A small audio embedding model, trained from scratch: batches of 96.
Rows from block 3, named by matrix and row number. Each number is 500 + 40 x the weight over its row's rms, rounded and kept within 0 to 999. All counts start at 0. Numbers have three digits each.
# conv: pointwise conv (model.blocks.3.conv.weight, 384x384x1), inputs 231-307
conv.132:449498495532462441495506494504459453503446460476535531507448456544514468523509475499501566500479485562563540532524453502460533496488496531482491489509464546458501527456518553444508468507468494521471523436449575501447503560489489468
conv.133:500495530435470508514515566506533456578461527458489565429418500513454526552533575495420520531488485501485466551490500516577559442539507477520464543556587567535546519480546494583557478496464477470470529530455461527448512584460500520
conv.134:448484477490456508538600449518513446493525430492502490470489468455492495475556507560522521496489485513427488517510465501499524474484464443479479563450543518455480474455528498500533504545510503481495526481491530571514518492529469440
conv.135:494485514506510480510516545554476508530536558495516479553544508463475483530501427483520468515534503603551490528422467515469431503536435463498457473507541467500504488528488498467494532513493575542428414518533516505503420542518501487
conv.136:444487478468522519475477476559431536511476508445516478521466553502473558491488544520515410550559487422552478500424549437513420558512446450545526442482537545471497457542536496503514498435457508443459537430535483521459499524479477546
conv.137:526487524454535440544513521455552464498488540484552487429448478419482524492556523567500481564495540563504499504423479514455512508533488505461497480560533493471457489525562531468503495438577504352485542496517498479512490554484491445
conv.138:517493526547433509484504532443525503532543517565500489512430505470411511530527508479457465536512513504559471557430471526538438470502492489505502463482495547518521438495459551392499411480532511521481531561479509439429459551485497478
conv.139:518449481429497426488587579472493482514487521529580457537434482512551469522469487485464556449484477578568547581555490501508499449501539465509547527488552497482510543475465450486485457557476438498500455452566463500536481487503492544
conv.140:544446508401535491481518584526487491519520555525501467513502526507541512442529442531471515521440447494495552525480421495488478508503516501496484510544503547404449518528491433533508488517461515522493490504504502574490575519473553537
conv.141:437525452489482500461499552512498489509512471506506488504484546414520432525513461545560487483409453514508517493534550456474471539511515457499465459511563400475494463482502530544463477570413459533452560479454472525540447378380557567
conv.142:476543496522522454512471585501489459497496551535463468547490475515479463439429473520442530515484463545490449552579433490482514521473473486575589498465456483464480465475550543501503481422511511481526466476498476529466438473488457480
conv.143:500547510475502458441542543534446493505473533487578503481421488471492408494477471492525553582566463505498459539521540470536457464493514514435465547496495438512496448540512482488458474494520496481478500410539485507450500527564439565
conv.144:541494462510478444507489503532536529482525413462491548509468439515521517475581500438469475526462465476453507520538518484499502471469536484483531466445492565443488521467466487498559589528453514509578560574465517495514519478517511477
conv.145:581475520489548457422498495478512529598471521466495528472495501539543527476474527493557499409479524521481492494447521495574559525469461477535473590541460449469553493448411473492467541515484523479491466451475537529543455534493473466
conv.146:491577510452500433480448511546517460478519522515504421522503434594454525534523451427489491458532473512517510426460469433532526470473492461517524463513466502467466527479469489606445482486560522471537560503496477480504530535475503528
conv.147:561568443527444439499494438480539484510493510468540474438427503475453547536461458505515494489518496468610585547491466486553593500507524512500515528520451475480582445570501464534471593421516412513498530500478530522504464524429423449
conv.148:516459453498532521538532509505502467502486455466503487478548446464492476481551507532613538543556485459506562485609499562574495482477414462506471439441539436451523523538458489518521596478472460436547498491542462541463523488538499559
conv.149:469478471559478488448563514448454453493450474452518472478477495516495475528501506584544509396472462504428541480503474513495512547447516497543503469565493509478540514485486528511458536476552468450520467496528499561503487512520536561
conv.150:448533494477556505475529492401527517479515479519519597519542411532537474472497492498463457520476506486456559430540556536505474465511438508543504501539531521528483554468477465464540441523563551471516518484513399476500499473539454490
conv.151:495492492442547477467542474583548492482498490484493513513483439478464439535449545470495475509559498508470456477461478455525479511499471516533488507464555509518494466417517417532440447445541567537430528540541489419458542501439550473
conv.152:463460526456525490473468487428465494512533516483554512507493453527508502447455443571510493479511487520516362514516461557559502538505528461494562568478489447585535467515506398437470542459456516431552491482446519504500526508461492551
conv.153:444511540535458491554506417503548533499491534450545486490483519464508483505446421512445542479470451511468470516566495355486433581423550552507552447558497541557500519522504478482466513522545526524479442600465524461552507589498582539
conv.154:480546515551477503448476508511479532468516527485480500526435471509411464521544510528516485500479424534410470481470473453523556507492485543498449532468492482479403489505525475532464547527451536466476469454497522493454526519482474422
conv.155:424498455492442540511416472531468435527414476494542464478501455491494531453429491475529498553478462517474501495534484418541480546473536528447403541502491549477491499534460569526498441483491563469471541475547486481513522485467489503
conv.156:470468542505534443528525535492456463444521474452440555481466491484421544527444476482532456454477477489526418554546473429472503493517441478509465551519524423455558409457521502478495548536475454449453514495487492516464487549593451495
conv.157:436482520548475463473469492550548483474443504538518464531538468574554512517462463515538509483549538498438575463505446542559490530446555507426481549496538561521542514544554450494415542546517457482533480497539466479502504478522494570
conv.158:554483520509509478500502593483564412532498593474516475484495419464589548470495558527498499573549608502529492514448500498514517427478505527474445524506556488416497496529487428522527543482454521511546444528477474505527541532451484544
conv.159:512499523518458460504503553546528475490458477483515465448479504540473513508557479483561487493505492550515497538481540549574481446420507459635517570485441546581442487548439432549426439449507530592457538538553523480466467510538501468
conv.160:517517501430512439470472488540528542483445527549485547512423542551531451495568525541541469600460543527477590478405532493403531532424584502467479478488479449467470432512497523514470467452556486571498481491463509445484491505517509535
conv.161:503465477502480537547539500554421517495471603473494623433474494571472567507553571411544493611540448443490489502546541485404504462437535523499489448468507484529472520435456450548511470478526504450476477501489505500494490529544470501
conv.162:488422491437487509506467517500449495486462570471567490426559508472468495434507524494541472461528512507465428409423518482590447483429511462434477496473420510423491525594482502483434484520514447518429527461522496479568497537489469431
conv.163:498428511452454504487550537542501531508497539490501481540559449486538484504513510488531490529489506545495522524487460451494481419601441432440415493520510484439498517513599455473466492497501457462474445492477422442530507489460461433
conv.164:497481456494575542538409559494454490464533474491491492573481506478438516498505496497483543472430636585490510493564529479463528472428471465498464467493525469511449479502484532485531500501497440446534571421539523523472499466466558542
conv.165:499577447521528563491540460417558514507479448515530463505502502469511514484486469440489515572471502504407516493435484435468490513481532464468541585492415495532394553498560545506480455450568482551571525474520525502433490583502468497
conv.166:484478525549503510535554452528513456434482465507424457487492553460495501526480486461510472509477499482541594455442536498556607578457491469495479511482534517493453487468528546589522526455478484502560497520438515453465483529432516493
conv.167:436484492527390531525482540517487495460455469503482508474399520524502550487508585543570466421397468513483493496470490465527524472533458589509439497488447505508443425441450483538589476441491525491490541497457563533430538493474589517
conv.168:522501460468517464460501476394449540510538443519535486562443456491503443457450462528498458491536522445450471531497423483468492504515538482501511495471498497489479506515478594600503494508499493512547426446478492458468492462488460561
conv.169:494468538466436552510524519442462522529558486445571512514457453488485483513480483547472446465480518477548423466509608496429469481453489482471558433477480498539483563487513551468496496463509579470502458498545476508465519453537533585
conv.170:473476524547585521525471503466488491454517508551523544466481434449447524458523514454419545557475468552453504426441485497540510509487532487526503561486495495577552471474469510514462497476528533551430514543482514524453509546478521530
conv.171:478506491538457571487495435576488426480478496493454483477480559422499562470545479569506494512498534528476564531472497435466442485480527483478466446524457455477410483445496513536482537523469512465494558556482525468517527437479535476
conv.172:508479499478453443509532477483505474514547524587511545560535424498520474452506496404421519423499569505425502434492475426584587390555526524531486455529489499454486461522504560504566476491455525490484502445482484386521477529446515477
conv.173:502510504519477487531525391480453503557490493418470526473473462502567507567530524496506468465461563506489544466481490554515502480545504473502482558571511474506522541497519505564565438547539513498503546516474500456521535526462506472
conv.174:439473525541493489529530517475476475454505572588538484458528468444515498489510512534487485485484534479450535497489444459425462548454436482569461500658515493458493582510443478446550518517507556469518556498500544494434519463484504488
conv.175:493512529538579536496575517497480557469558553540534484457537438519467501522483563452503461563474523472473547524537452570474490470528602565519452458520529489488445427506465458495485534491489500569465518436430551548547511458514512474
conv.176:501539441549471497466600524564511474549490491528491473478529494522467514516472483548524493512549544537529517442498550536464463574507473491469456496489512506540503503537539506485513480462414462506524508517505562500514512539512597494
conv.177:496479429457523510505523447546486525522467476519461528459510556500484534495533476494508508480455460505513474553517490517430443494528470511447507433534554463542516496428500431493492541534511484486523557474520461548462509501509529531
conv.178:487503435392496515529480531485482463488506531495527430526535461506551543455533488492497536541502456496448520499485467439588514450581487466534466464483522553627471452462510481487520478502463501427451482565477523542461439531472568478
conv.179:521530406552512493530475481564556451601509526539455496536499494437502538447581472415543520487455483509508497486486503524481574484475451563496510509543554438528515481424500565478509561434451552501509426468549530482431520538443554481
conv.180:465467537461511481519484536551453484532545454511498443491486482557479494471518514470578507471508492478533581556459447477474531464437493475461483525419500439482495432516479506550461443554548483398486549427482501577441445583519516513
conv.181:527489513503543464488565391474522468440549504491489543504551441550478501513488441598502452506448469517463493420574493478496447494416510538475480451552501417480511499507462515458384490417506505535507486504422508510419496446453483550
conv.182:516456556497476503549459495478504522506523439444497517498521496465457421498624497516520450500409526523508474491463497630569480478496467553535497500472489442501535533473519459465407440507482557437530479514480500519483494492495489496
conv.183:483466507456553464471497550461526458523516570570500493462511468465479500531486439506411470475460541489513483490494424516466522458406422476497460546520436594551468505499533531469512447450509479488448560403584488557588503590456472504
conv.184:513533427539457574463486411476518526498546503587512464545546514554482458467458533469555481498522500486448534527455508455506555470522486456445553494495549537516483503487509518523433461511466541442559544536523473448445484514542504479
conv.185:545557466440487512505486457382506566480505517562463537505484507451473521492496463498467508553445530503552507517495537438502489500500538519505464505528462547488458497560511506469521463440538444519426478436508447473455444477597458489
conv.186:464477448480460533484487519494477547444516522477491472457469442496503514467592471527513521488504536572480526516480512490505545479513532490454474542503507473523518496445419422511465472568496466494471449539502511500540499524511519504
conv.187:436423428469553527462510504516521516526489514422501559519489490505437476432466475511541550455520532555586481478394565485508544475484522440462480515469487523473529534564438485445531540397449509518521465533543529503528401512421513479
conv.188:511466458468562519521471577489515487459494432473570494528521540497484445474453541463525500522514544541535494503528491439480501393490517532500525592490508593474519484455476497505478551507468518475475491556490546442493441426490519498
conv.189:496443462536599487466460512419465552448519493580436586529483550565541577476489464463548544497455523517513533510496532489483461546467522403505500532439463492448486507552511491548466478556525510512512492479526480440468525514470463464
conv.190:515456454495427487481491488487517498476534548501588565530567510494527508529491552485466510487493438438512507491541553451491466477470462436541477484491549496533470553486477493485434498469560522491586521475515510461477501488484516500
conv.191:496552543492539482473526469560536517545518437487502536536520476517480452448522545473481473529510477531518482503509454540466456381510469488500527546512467523447486583501393488560511532465464473527504492461436522514530503458429479481
conv.192:506509481475507534556572527574531525411473475441459567554517522487477460530510405447465450509527480448529505448480479438479482474498493518468495502513514523486464536536480511478454523478452537527451466457445543537489525529515478542
conv.193:444476516432529514488505531545551540543532502514494440450549489480513533523499491510488548509495443461497534563540480479496455460518459487528475536522459497538539446505525551497546484524495502441457535526458521503505559554475520550
conv.194:562479509544554467509476525482540526548465464456478476524455506459537522531505508423429513518466490492479558500509501480592524450521525486499452560529528545525427543528507456491498464444511525498551429532545527432419481430484541479
conv.195:525497534425449478435543488495466492496458436510540474524449526539490449460522586425503428570481578560562456491533521528480486497525504493548418486491542455559477460555505601512498428496479507478502539499464454492500453450496454440
conv.196:479518518497487516473533532503511481488515479536445463493568476491475469440519478495483456487489524513425474510513498530464559392562434470493455510416476501495500496533488570453472423466515574459477525536507444544485464485546452474
conv.197:593468579513522459556525616529470484467467571431524518470497453440484551551450528525519539522531536484494532432510577493512518482446469474519498508464475479504567467534558509443522503525512532518520541524508459501501483455501543538
conv.198:585464550441482464494496534515489480472541457457499578498523540527498529500523467509426434580490528519446489475453485592416452569474545524510451489451476443472534515503540524482504617436551428482451545500446430461448460442544548543
conv.199:508456528443512490539504561493465562573454520494459517491509482490475542472454495498512403468563480498514435479464537582436471510465493510526525567484464565548467505467469481529542491520478518506476500517526439506429556525489487538
conv.200:493461520534528491439500514463519475535472415465440470557542503460501521499515523474464427451547581463463450448467491563616464514490528469491475489529448522460498454496518572476533524466503483505507500490513457491460533474498543455
conv.201:500541481489445464555507552421480507463567525493530532552574562426464464529532537507468591459494465523487507447514518589497463450511526498547547483479490565512400448486527506500463426502549514508546494510506525477445515541505541461
conv.202:468499582563494459531477453506490453522543469455475467463530450452544465519530459474485522469436471450529493467549466472505478460584489519518524496518489473548514545493556459433495480483427535509477457548489479494466502453524503477
conv.203:494528455518561548531477480497438532485466523477526550522480516481512484503479465498552440545451484444493494454452456528490472508491482490483491458479511449568476460494572455440559481478572512507517579497538558482508486471521579456
conv.204:474482513505500387489571572548512444554494443466477481522474521488537462453556497434525442549517538581487468444557470468472576447473570439487552429531408547482483478457537448543405518461488454528495543488488520518545494438553456498
conv.205:491460484512514469549492467456550462478496503540581467517486564508519516489526538546426531440487583479511435495508463536483450465540467549465498524468526463490390498486492510444471494509424480481490436541494519468460527526512496533
conv.206:478449510515516536514571520547490463514465507521471509536493480508446476493479497586511510540397503513484548495527538512512521490533549452507472429558467512431533432516457509496509540514429465523482540451550493524479495546411584505
conv.207:546531471525528470507485520512545505484497498452499498449522512542411476531502476442463459478468482469483440501531434474457491513515571469498502524505548490478461487505487448547472501465486465445547516475499475456418502495563481549
conv.208:456493451514494523485510490517456516445503405533459476504506445498503464437461444475459452578468563476447411595508494499476514561464417504465454488364496539498490504544425552503470495522549467533503461475493613498424506525508490520
conv.209:479463517457519429512552578510461536466515440503507448573519487507516580470454462501532488470539497537533511423485461460489433553399521512480443433451534415524459488446561424469449476502495432590472508547541538432457528499486424549
conv.210:500469504535465474515562519522484487538529499532495512486519488431497548557555449459468563470508449490480474484524524500349446515465473518543466551538491517486495579506479481538467474458511486485609528529539461490512538521455420562
conv.211:442448552524466478488507525511457545472471531479497480539479472536527476473520489485523513501490507482451406500568568470491447536476498441400485517495519524497496458532504526468499457552473554505464509464427479409600492455522617522
conv.212:466476508493498449465576591470602505566518460505529502533531531469466570444480524455495558484518554572501493483471492424545491542511500560502518398479481473541501537503470517458425507493571506562480482397423429396410489495530528532
conv.213:513519467435427513535455518550500558482531453502534471542481489638504460552515570473495542531534473483470411481536605510563456526543492516511579473462494481578512502533524403498525479487441465542474519492516454538542540500468538529
conv.214:510501459552550504515523451470522542561609517553574524495483490513597520520452556462526511498519500466442491467529438465494427498427505461497486494471491558489470505536437504486442461568473448509504483484528524497514467408517497564
conv.215:488482479545476450531418548495485474556533487500467497503510492535457529495533506481496547507549428488485478447499557462458503447537470479405422466523523538462530486540551497443515486470464521488484479516517520488465536482498478437
conv.216:588416504528438419549463501559553490458511481507484510471578555513515522460546494442474507496468503524534498490565452489472507486523535517456514443506575538516634475495448445499500490516471439567456589487456552530484469552595445499
conv.217:462512440502465457591443567523544545444483466442519526494489532519474496596431492550462533512475584499508453586485479487524478535516441437533447512509532454435512503482470465410394486540589513449428491481553456493488479479490486458
conv.218:415462446578467495529501464474495553534561435546411557461526463463531576541546464515539493467492473441530447534485479583524510475530512424472498507457461568491520545564589540491493477503528500477560504533482455488496480493541511507
conv.219:436506460461513531498428461482583524527445499537502533469513478457557469517485546471483544536469434534520467511489537519485596471582553493546513479507461554509529518531452512490521520493517454486525434452519472438429495518450515453
conv.220:465551506441430527482441514549632446514507490470493468503531393469525470536479574454460504458481516535498564504521529522471472512477541497499496428483570458607498518518489474498470484553517465446475500470549501509513453445553531517
conv.221:487483515477483461489543523494552494446492490487541516528426507589470535542509533616501515502519475470446451469535500456549556490464462462440547426505436481442522533527506556542572497556467522547453564385458473487452523460525520488
conv.222:487482451501536454486479525473516464481455540498490491511475486543504479493431426456469488551480456474549495492517459465510508542515534436585501518464540460445468414519537467431488454484464537560444514487483483555412497492498484504
conv.223:588554469567562531548529492553478534501480535493505465531459521494529456452470486515544551455483492557442525452468442471473538421497488505467551495394570472484488543563486525505483584525478414540467473534496524555483470462486547503
conv.224:541506512483500449516485554494528480471486489467413503485506492575525416518401460518486541484591511534538495556560469518473529533462479543477513489521455585542482505525516479452462488468493523448559472480527452519484552518472532522
conv.225:481427465606459594470525478439406488481518524456525478572512449490475534461519489498492528548498549557485538507496461533451557502489513432534550503468526459464545480539442531559479433446502558457486472547543514487488462520552491484
conv.226:477519523513587501485462491466564468389469517540487500544470509621505453568449473503543472558489548599511472515500488476450417419565477523481492489415513488529483474488501532484439565481520503529436504523434520581515466503477504548
conv.227:513518529492498481478559521526482453464465489473520503508454500453517580507576452486430492460520487494545445491431535461620468438555455506541488465513486477462471535552417503444508431470441497387541529543515561491443513495482500516
conv.228:527487469546482428506467453523487472547478609450500520419507444569535476534543559438469544468487533446536523483487510469492478532543472537544480534465488555561415491543529529560462540509544461570428509497463489470477548492466503523
conv.229:511491515474548507547562456474497515417491443450481527494514487424481449592490468526513522477489528468518516523518468466481518527475421472517460491561527483453513520488452539459465469575451413547508482526465450478404449484541467520
conv.230:552518522487424490535446477477495477459597425467508499549508499550523507440495493454447519415535433438531458447555500597452498526419419511485487549539521491431519535543570508464505425503452509467487566443461532476483532528505502489
conv.231:510564580595505472478527576496468515481472423478535499463517529577436506452488476530428564495483463513465432565441474514437548514536486536527512523486462469570524485544466518493457521494521495443497476465474507494444488491502436432
conv.232:488499463519455488499491488526502561468526552508542479557456463537491550468527469597524493506394472530412568499540473504493491567508444474527524452457472561494507545448519487490537502476471517533459475490520603492419470434525466509
conv.233:520484585497474548499484486485451469458508454481515496532532537558462484525461574509517436535504545446460583526457528470520526467447487524443448519530494528444487486489535514533517524464448519501499443566459503576576503523466451561
conv.234:556476528508484569491507462510505476536507517501496474521534518554471580548510450548574426620495480499495546546542448445496526517494499527532493449504502476479438453477495503535512514501415501454460517519488542465450464382510499482
conv.235:487489429419419445495516461499540517499503498535516530471501521518555509462451461542461470490570560505483496465501499436471502422462454500584552446482442543420437528537485530460490472559539535544445520483465479470518551491558416516
conv.236:515565513589555497453528440454592444523517504488502494530481596555500477495435530468544492511501486501536541484487533448510511476447485486489477529473448466556485469520455500453455552560485475507434475546450502470526439582585404526
conv.237:457468555515464496520486553388464494393475475468507489543474531481507445568505461493483465485496497545573458561474560462534492492535524476459471536525498514586500532546441489545500491578482500491540472484446431447525560486518438483
conv.238:465503527476456469423437467478584562466455491500500429508539496512465451478500496506512423489494550514465559512480491496517471549513480495477532444458467559617479484581465498512543494485535533528497482515574490548465413543483506531
conv.239:527437469519557527547528493478529489510577435490470458497457511426528468527509529492551538518499522475459487459447521511534507473469485534469549498467478501537566511439507470516487503440511510478516477537574414451524475488554552566
conv.240:480551486493532462447468478504500479461451439466490496486504486424460478542568501530456596452488540456474465486501500538514510567510410473526422557530552495530485510605476601518580523418458396470526523490449513513468443469556499472
conv.241:480540550573357509524562560479501527464518454549450503541566478533500478496589484501530480465470481519495518470509533445549517429502540535431440511424467497539377475511436453538525512462479462562581516502515454540539522552419454508
conv.242:479459535413491540496530518535467455527519523548485422472492502513600508440521518465497586504482431531472533509449568435552390487483491437465489474447516521468504440561572473507500498425519490489552471459539517493511535501507541468
conv.243:569539514506498515533484461453509562522507437472448490458527497489494523466517587516569479437466500500476512525461447536498527435411571553556441525468511489550480513555519478527425561503478559527515513483484482465590513499485559555
conv.244:510525480508515449501497514481508464492533472507484542550510451458508524476516475475447499483515556513526512513487554514407511484558467473526540462514515517528472529506533484459515495451464540496490559498468465486471493511476489477
conv.245:480514528512446564467450435505434526512539469570447530501504478478450507527538505507474492453505518465496532461462442591515501488511496485504528472443546554467530537536421473553482461519511488514470581446505586448429483541515531483
conv.246:441519559480424498607510551463533513474516554521469489453484453519465440536573494443515508498504567458508489554482440461459516527490405443515530563537572523482539466543517462503439518465501515520525524500506494445527554461543497500
conv.247:558488442571495511459517474513505425509419497438459558508504472519460558472495488422519505511507510532528512566506451567433532531487456493481539561486516454491532466495606431483511462487472479477520450451494501527401565621572509500
conv.248:459474479491482653557457463468498480468463479457421476524498507520597566493543517442579588489449540508420559502548547469489527474534403408502506523491495545517439486498529443459448515499524538442517512507511434501527465506541514548
conv.249:441493515523437528575494548432488451524530509463441496515534481481395501455458522545559434488477462536553519478588511555457528474506431467525515537551460496584474494439579460493494534534535469582480504601421489551443561480422522428
conv.250:577500469483581499530470548452490438524452489508470504444512496519510438518485507543462517485530533474538487468492480498512447462433538513445513538506475538472484377459423534533405505494592479506534513507469469549415557505498530524
conv.251:536500514525502576491594481524399494509514453543498513452474548503566458484416482527534456536560443452448540460581549517529523418523460526468511560457536438469437556516509402535508482533503464490543444501494498527501524497490477486
conv.252:483443495459550505462530508496499444522505502581449507490517476482480515526520512488506510499493498581490519434551527524495425538425447542460526455452488473527456486503512462533514527464452526486512465486509461484464515506465489504
conv.253:499488444514496470453489507439463482528517474519482480467506455491469500477496518557522459487508495517504504500424475531476442483556485526528471481476514564521512477471529492563490484494518572500499513522469441516503528478404492533
conv.254:502514485516551438470464495489431483460487507575528543514449538530498462524419527456505507558421457458471505471494451466576530416517473479486501521513491507491521467454512545515468459525510521568488506489468470463457568418480537560
conv.255:511488505551492457502502536491540479509503475451515480439479546473498483468497542555532476479485611431501483556544469459425644516503495533590497496451458436526581569414460472475515500499488477515530492533545510467437584523497511527
conv.256:499486497469512465439504456523557531454508449466513559454476486488496589501491536528439554476416462467504493494426442477479553475419462497576532509452470527516491497507469613505551512494515475468547480463477493499501533514472446552
conv.257:489552554533468529480575532488452479515524473479470515549479510485525468512583510492550546426578501536515480542441529489545413529506552477516546540555488533514503445457483407518501528441520452421463465487495523526502419457523473505
conv.258:469504488532523484537510504465456516523504502515485533466503471495469485457515510418455486525514563527521488481528589509457501479451515533563523469495511502444515478523448463550502445460501403527438516524482497486489512489463514476
conv.259:505491591486491469571556521486507569415532481514533477603471453489496474550502570461470481510516485450545437492518562506485501492450488476494552509446445553492449476490529501551495511495533497455513538484534554513535409491470495463
conv.260:477462490452485464526435490544475477474484410525458487503439505541572496586516505536513531508531430474524472549558457453435525509480566495497473547537460445496496605489472490470523480496504482514469502518441490480476499528507523581
conv.261:523480531545484463473471502523466443565499461475456403487491429520447543514458576511533512464526488457468505478529478484478498469504513502509517480514430517655508481491461474476520527525537479527416502510463521529487528498457493561
conv.262:526457496496488514515532505473566490471520428456527505500509536550485487477506510516454508525460541522497467501489487482527517484499418493512524509518508467497523510447534527485478392482528511556567544526585482486588438499509493449
conv.263:473452481543550499530534563504515431483525482525607525435532505462554461447527508480457450439561466563548505515573451463494567555471529508528483439558480494542478524479477498526477495521484497471531503533493575491451431503449521481
conv.264:556526491469529474496523472439570487497515484440459523534517502525473449454533489443540528435474455465524475450471509466522510477561450483427511448491541548482490470499622451470494465482475548489475518490453489590455512554524480509
conv.265:496467476519421532465566454544491435547540397495502489460483510465584515503539562474549531481495487493489534454501496488436486471466523510501482485500532461447473424513441544482491572466523414503483519553503525536439530535549521416
conv.266:543533446585588439509477492524483456412482460488477494494490569428501552555566503455505482555528487515524550502600448488435478479519504499510476539520492544457534540519473414520511500520486540522547544485495498484510523432417499563
conv.267:428501588547463511533531585481481466550518501492537501508541552515472476540542486472534458494440385546481457564487610520568459502470529514504456489443454401463533484580442475483460478520500505526543437548468469480468456544474452535
conv.268:518484476608477485445530479540501510525509463427538500501547504475467480420577542502500531480467457535494498506542529491452485432536572515572453540517528513510449482430537500471421513541524493405489556507487479431462478439508489500
conv.269:467503518526479490435493505468503508517433468481488490472498484446500489521567515437564418542496426551462528506528545465430457469493541507534500513566415398629435497497447514601513414542464496456540492559532488527489530544550484486
conv.270:601434565574540488476470519455553519515451520534509519540403471464445522474544483499533476557453501554453514505474450506583506473523481485502525530493484521495527520606506545478500504481471550481392433461410414408478537527510488448
conv.271:456526531461515486430494434480497613429531542534484473581457552549516489487463446559479564497491501462546484506497552467457565498516454507521528536534535482503555508462554536464465526518522435498437507523539570482532544582528564544
conv.272:461506496458433501517495555517488487421564471550562571476491548479453500505499508501410510505475582545447492509495552458602481461562498520505571466476492450468446438510523526535466493497476549481533446510489503489370525500528522537
conv.273:498448504493520557549511456577489493473438558506520480507500545528463525497551472502487500511467507471578465516516518497501556513533485513501454463508523463504596489511448479536435485486454410434490484467421439485526518472421554534
conv.274:542480585455440538438475559542527516475474481532543550503537471535529425540519547457524481486488470476532429549506509518461505653502514480486480517512418469535491513582538537540547399442451458471466449550458464463412427462484499578
conv.275:490558509474554524465468511571486473467475496520550491534557518537487493459501500534453536470496581476437554511506473494441447518517357506482468519520496505431512469433548404490474506480528462510518492491491492521470502472495517522
conv.276:522472486552492446482414535455466520491492488437534452523527476464495607458525473449441476522489553510495509470514527481492494490479492497536513492424465497511492548538451496517441483491484478507575511575447534492408555524501444486
conv.277:518472520455504539456510502497516462475423536435508505482463471509529505521452490472446515529511519535495514452467432492521479573458421447472480540475548496476476455527532516539498485519528475473550491529557517462567507559436486461
conv.278:458439495543559469571453463522556486535418480524480433484542480459467472433515532474455467476483544499489570509487511470477494498455472577488492475411503513471428535517457595349459461457466471452480570523487498603502499524427527545
conv.279:458469451463523530578458473388508481534486634517514531536543526555561496431486568454538514520490567507474567525545449494563449465516465490513482482568484446488589566490469405463452482508538508535488498461489414457553548578523513566
conv.280:477535457470542497456420487467515474506449498479553513534477531534513513557456534523541512549589537411510588536483574439521567450516506455439516467404511493539481439484532560525571532478444447463461474489517450508528514504537418507
conv.281:503527476521479475476580481533436445501496491490508530471570455578508541559555493488507526540465580514483412516505537503558426495525436480497520509484478532485550430401480496503521495463489468590464478512514494535456473447440415504
conv.282:509481531473482564471450513505513447513512563473502536514492425517482526488473435468433523514528528510517533433566523500529549468533515493507502477532539423543512451522517461510495504539494465581608550452503457496508530431477472417
conv.283:486537479507497440502547467482555445431545505400452498521479528477585521530473516450508421471422486464447474510463502489504435448474507446526477538487515479595432502490477423582489450446435541494542545476516364519492494460529456456
conv.284:537442501545527491507504507509557505475520475513585445450529489465501456474520510525476526451531515466483485529565575527528506474437499520521484478488472537447483516468495466501507503606487539564490501487500506403495544491462498478
conv.285:548518401495417513505517543437475491577494508463531529500451528536458541502553513622441522545479548549475496525456584483461562495454445408477507502468541487477526518525475511504591462452503543485548486463501406498472518492493430498
conv.286:500499509538452456451492459449542472494456522524521528411522490518417511539480477498454535464488378541437484424539508506511505525579532525493460470496478549494460532507400522447523471453521520552493484515513471514494468547510486550
conv.287:414509467471546559497500433544547466448455487551474518471527491500512469533458462514530450489455477454460552528498520429406540522462512459495476498527500513463520503552516565449465526525494561498492514526467497508523482441487424489
conv.288:477470476477497443461515454502537475507440420536481456509490514497451463544515489525482469519483523481454404501516467456585483452463558430541540462486469482539634543496492480510440448561557487443479498490502542453497523482525456468
conv.289:482431458518476485506439660474466519511570502546487481521467535486503507465524479470561472482496411533570508526456515535548541534422573486536493493523517412557537520465515502518502436440432482563434519491477494481555509496528516498
conv.290:485442491408518482465461621454499468498529464485463500524578470474465505486521426548467542502479469531470476566454528519464480446439548494510488525485475511473437508556491502517520483454448479452476497492515514480551559478431449501
conv.291:497530456542560582532439440512475539531511521471459516533468489491513495481465523446495512512509485460450570454562527514457473429473518546521566552538536467459527488497426561520498506424489453544525529508471520459403451506442557497
conv.292:560488498550508530538500469531511471462527548500474499553501419518555482452514502487467511454530470549500524463484493502445536524453498465499567551455520488547443556483538466509531583500535529512500478497492432485580468429526452493
conv.293:507503510467463502493477460513494531552531526499495435501512535547449453486455478448420553487485535469518540445422564536538453535443494438510519541596505533539488513450534497473529437491506530576532489470503532538479450560492501458
conv.294:411513499530487517464541478499502504541510439465468501502453488525516492546468453476481541598480466506477565531532590580487520502465469534502492470434527445553515402505479493500521504492417552491516537486472456506475449536522525547
conv.295:543426430499455558428525491519532526497549515553462486478563522498551539516513464441534520471506482522614495424500478462506525490523511481490549454612456541523540434510547470439486485455495514527515465535500461486506617471550534580
conv.296:544464463531501525548477456514486491499562510463509475509510460503459470533494518445508508502416453469498462463508534525568444460522470484518438533581455479473560457516462498485437446546517571469575529489476488495557508492505480451
conv.297:533497458496543499499461529470481476409509464476543516491474515477407535495513524541464497537492513490471509474416491476522493440525477559529519482658535459462503460508480481500524454519471485499449510553606548526444543558483494447
conv.298:512496540453527494511527506500499499615483456468529529492473529538513489496500467436473607519540484439516506492483515515502523437538514491502466484551512406401512505519508463550487520470450471488478552481452495534432564478496547505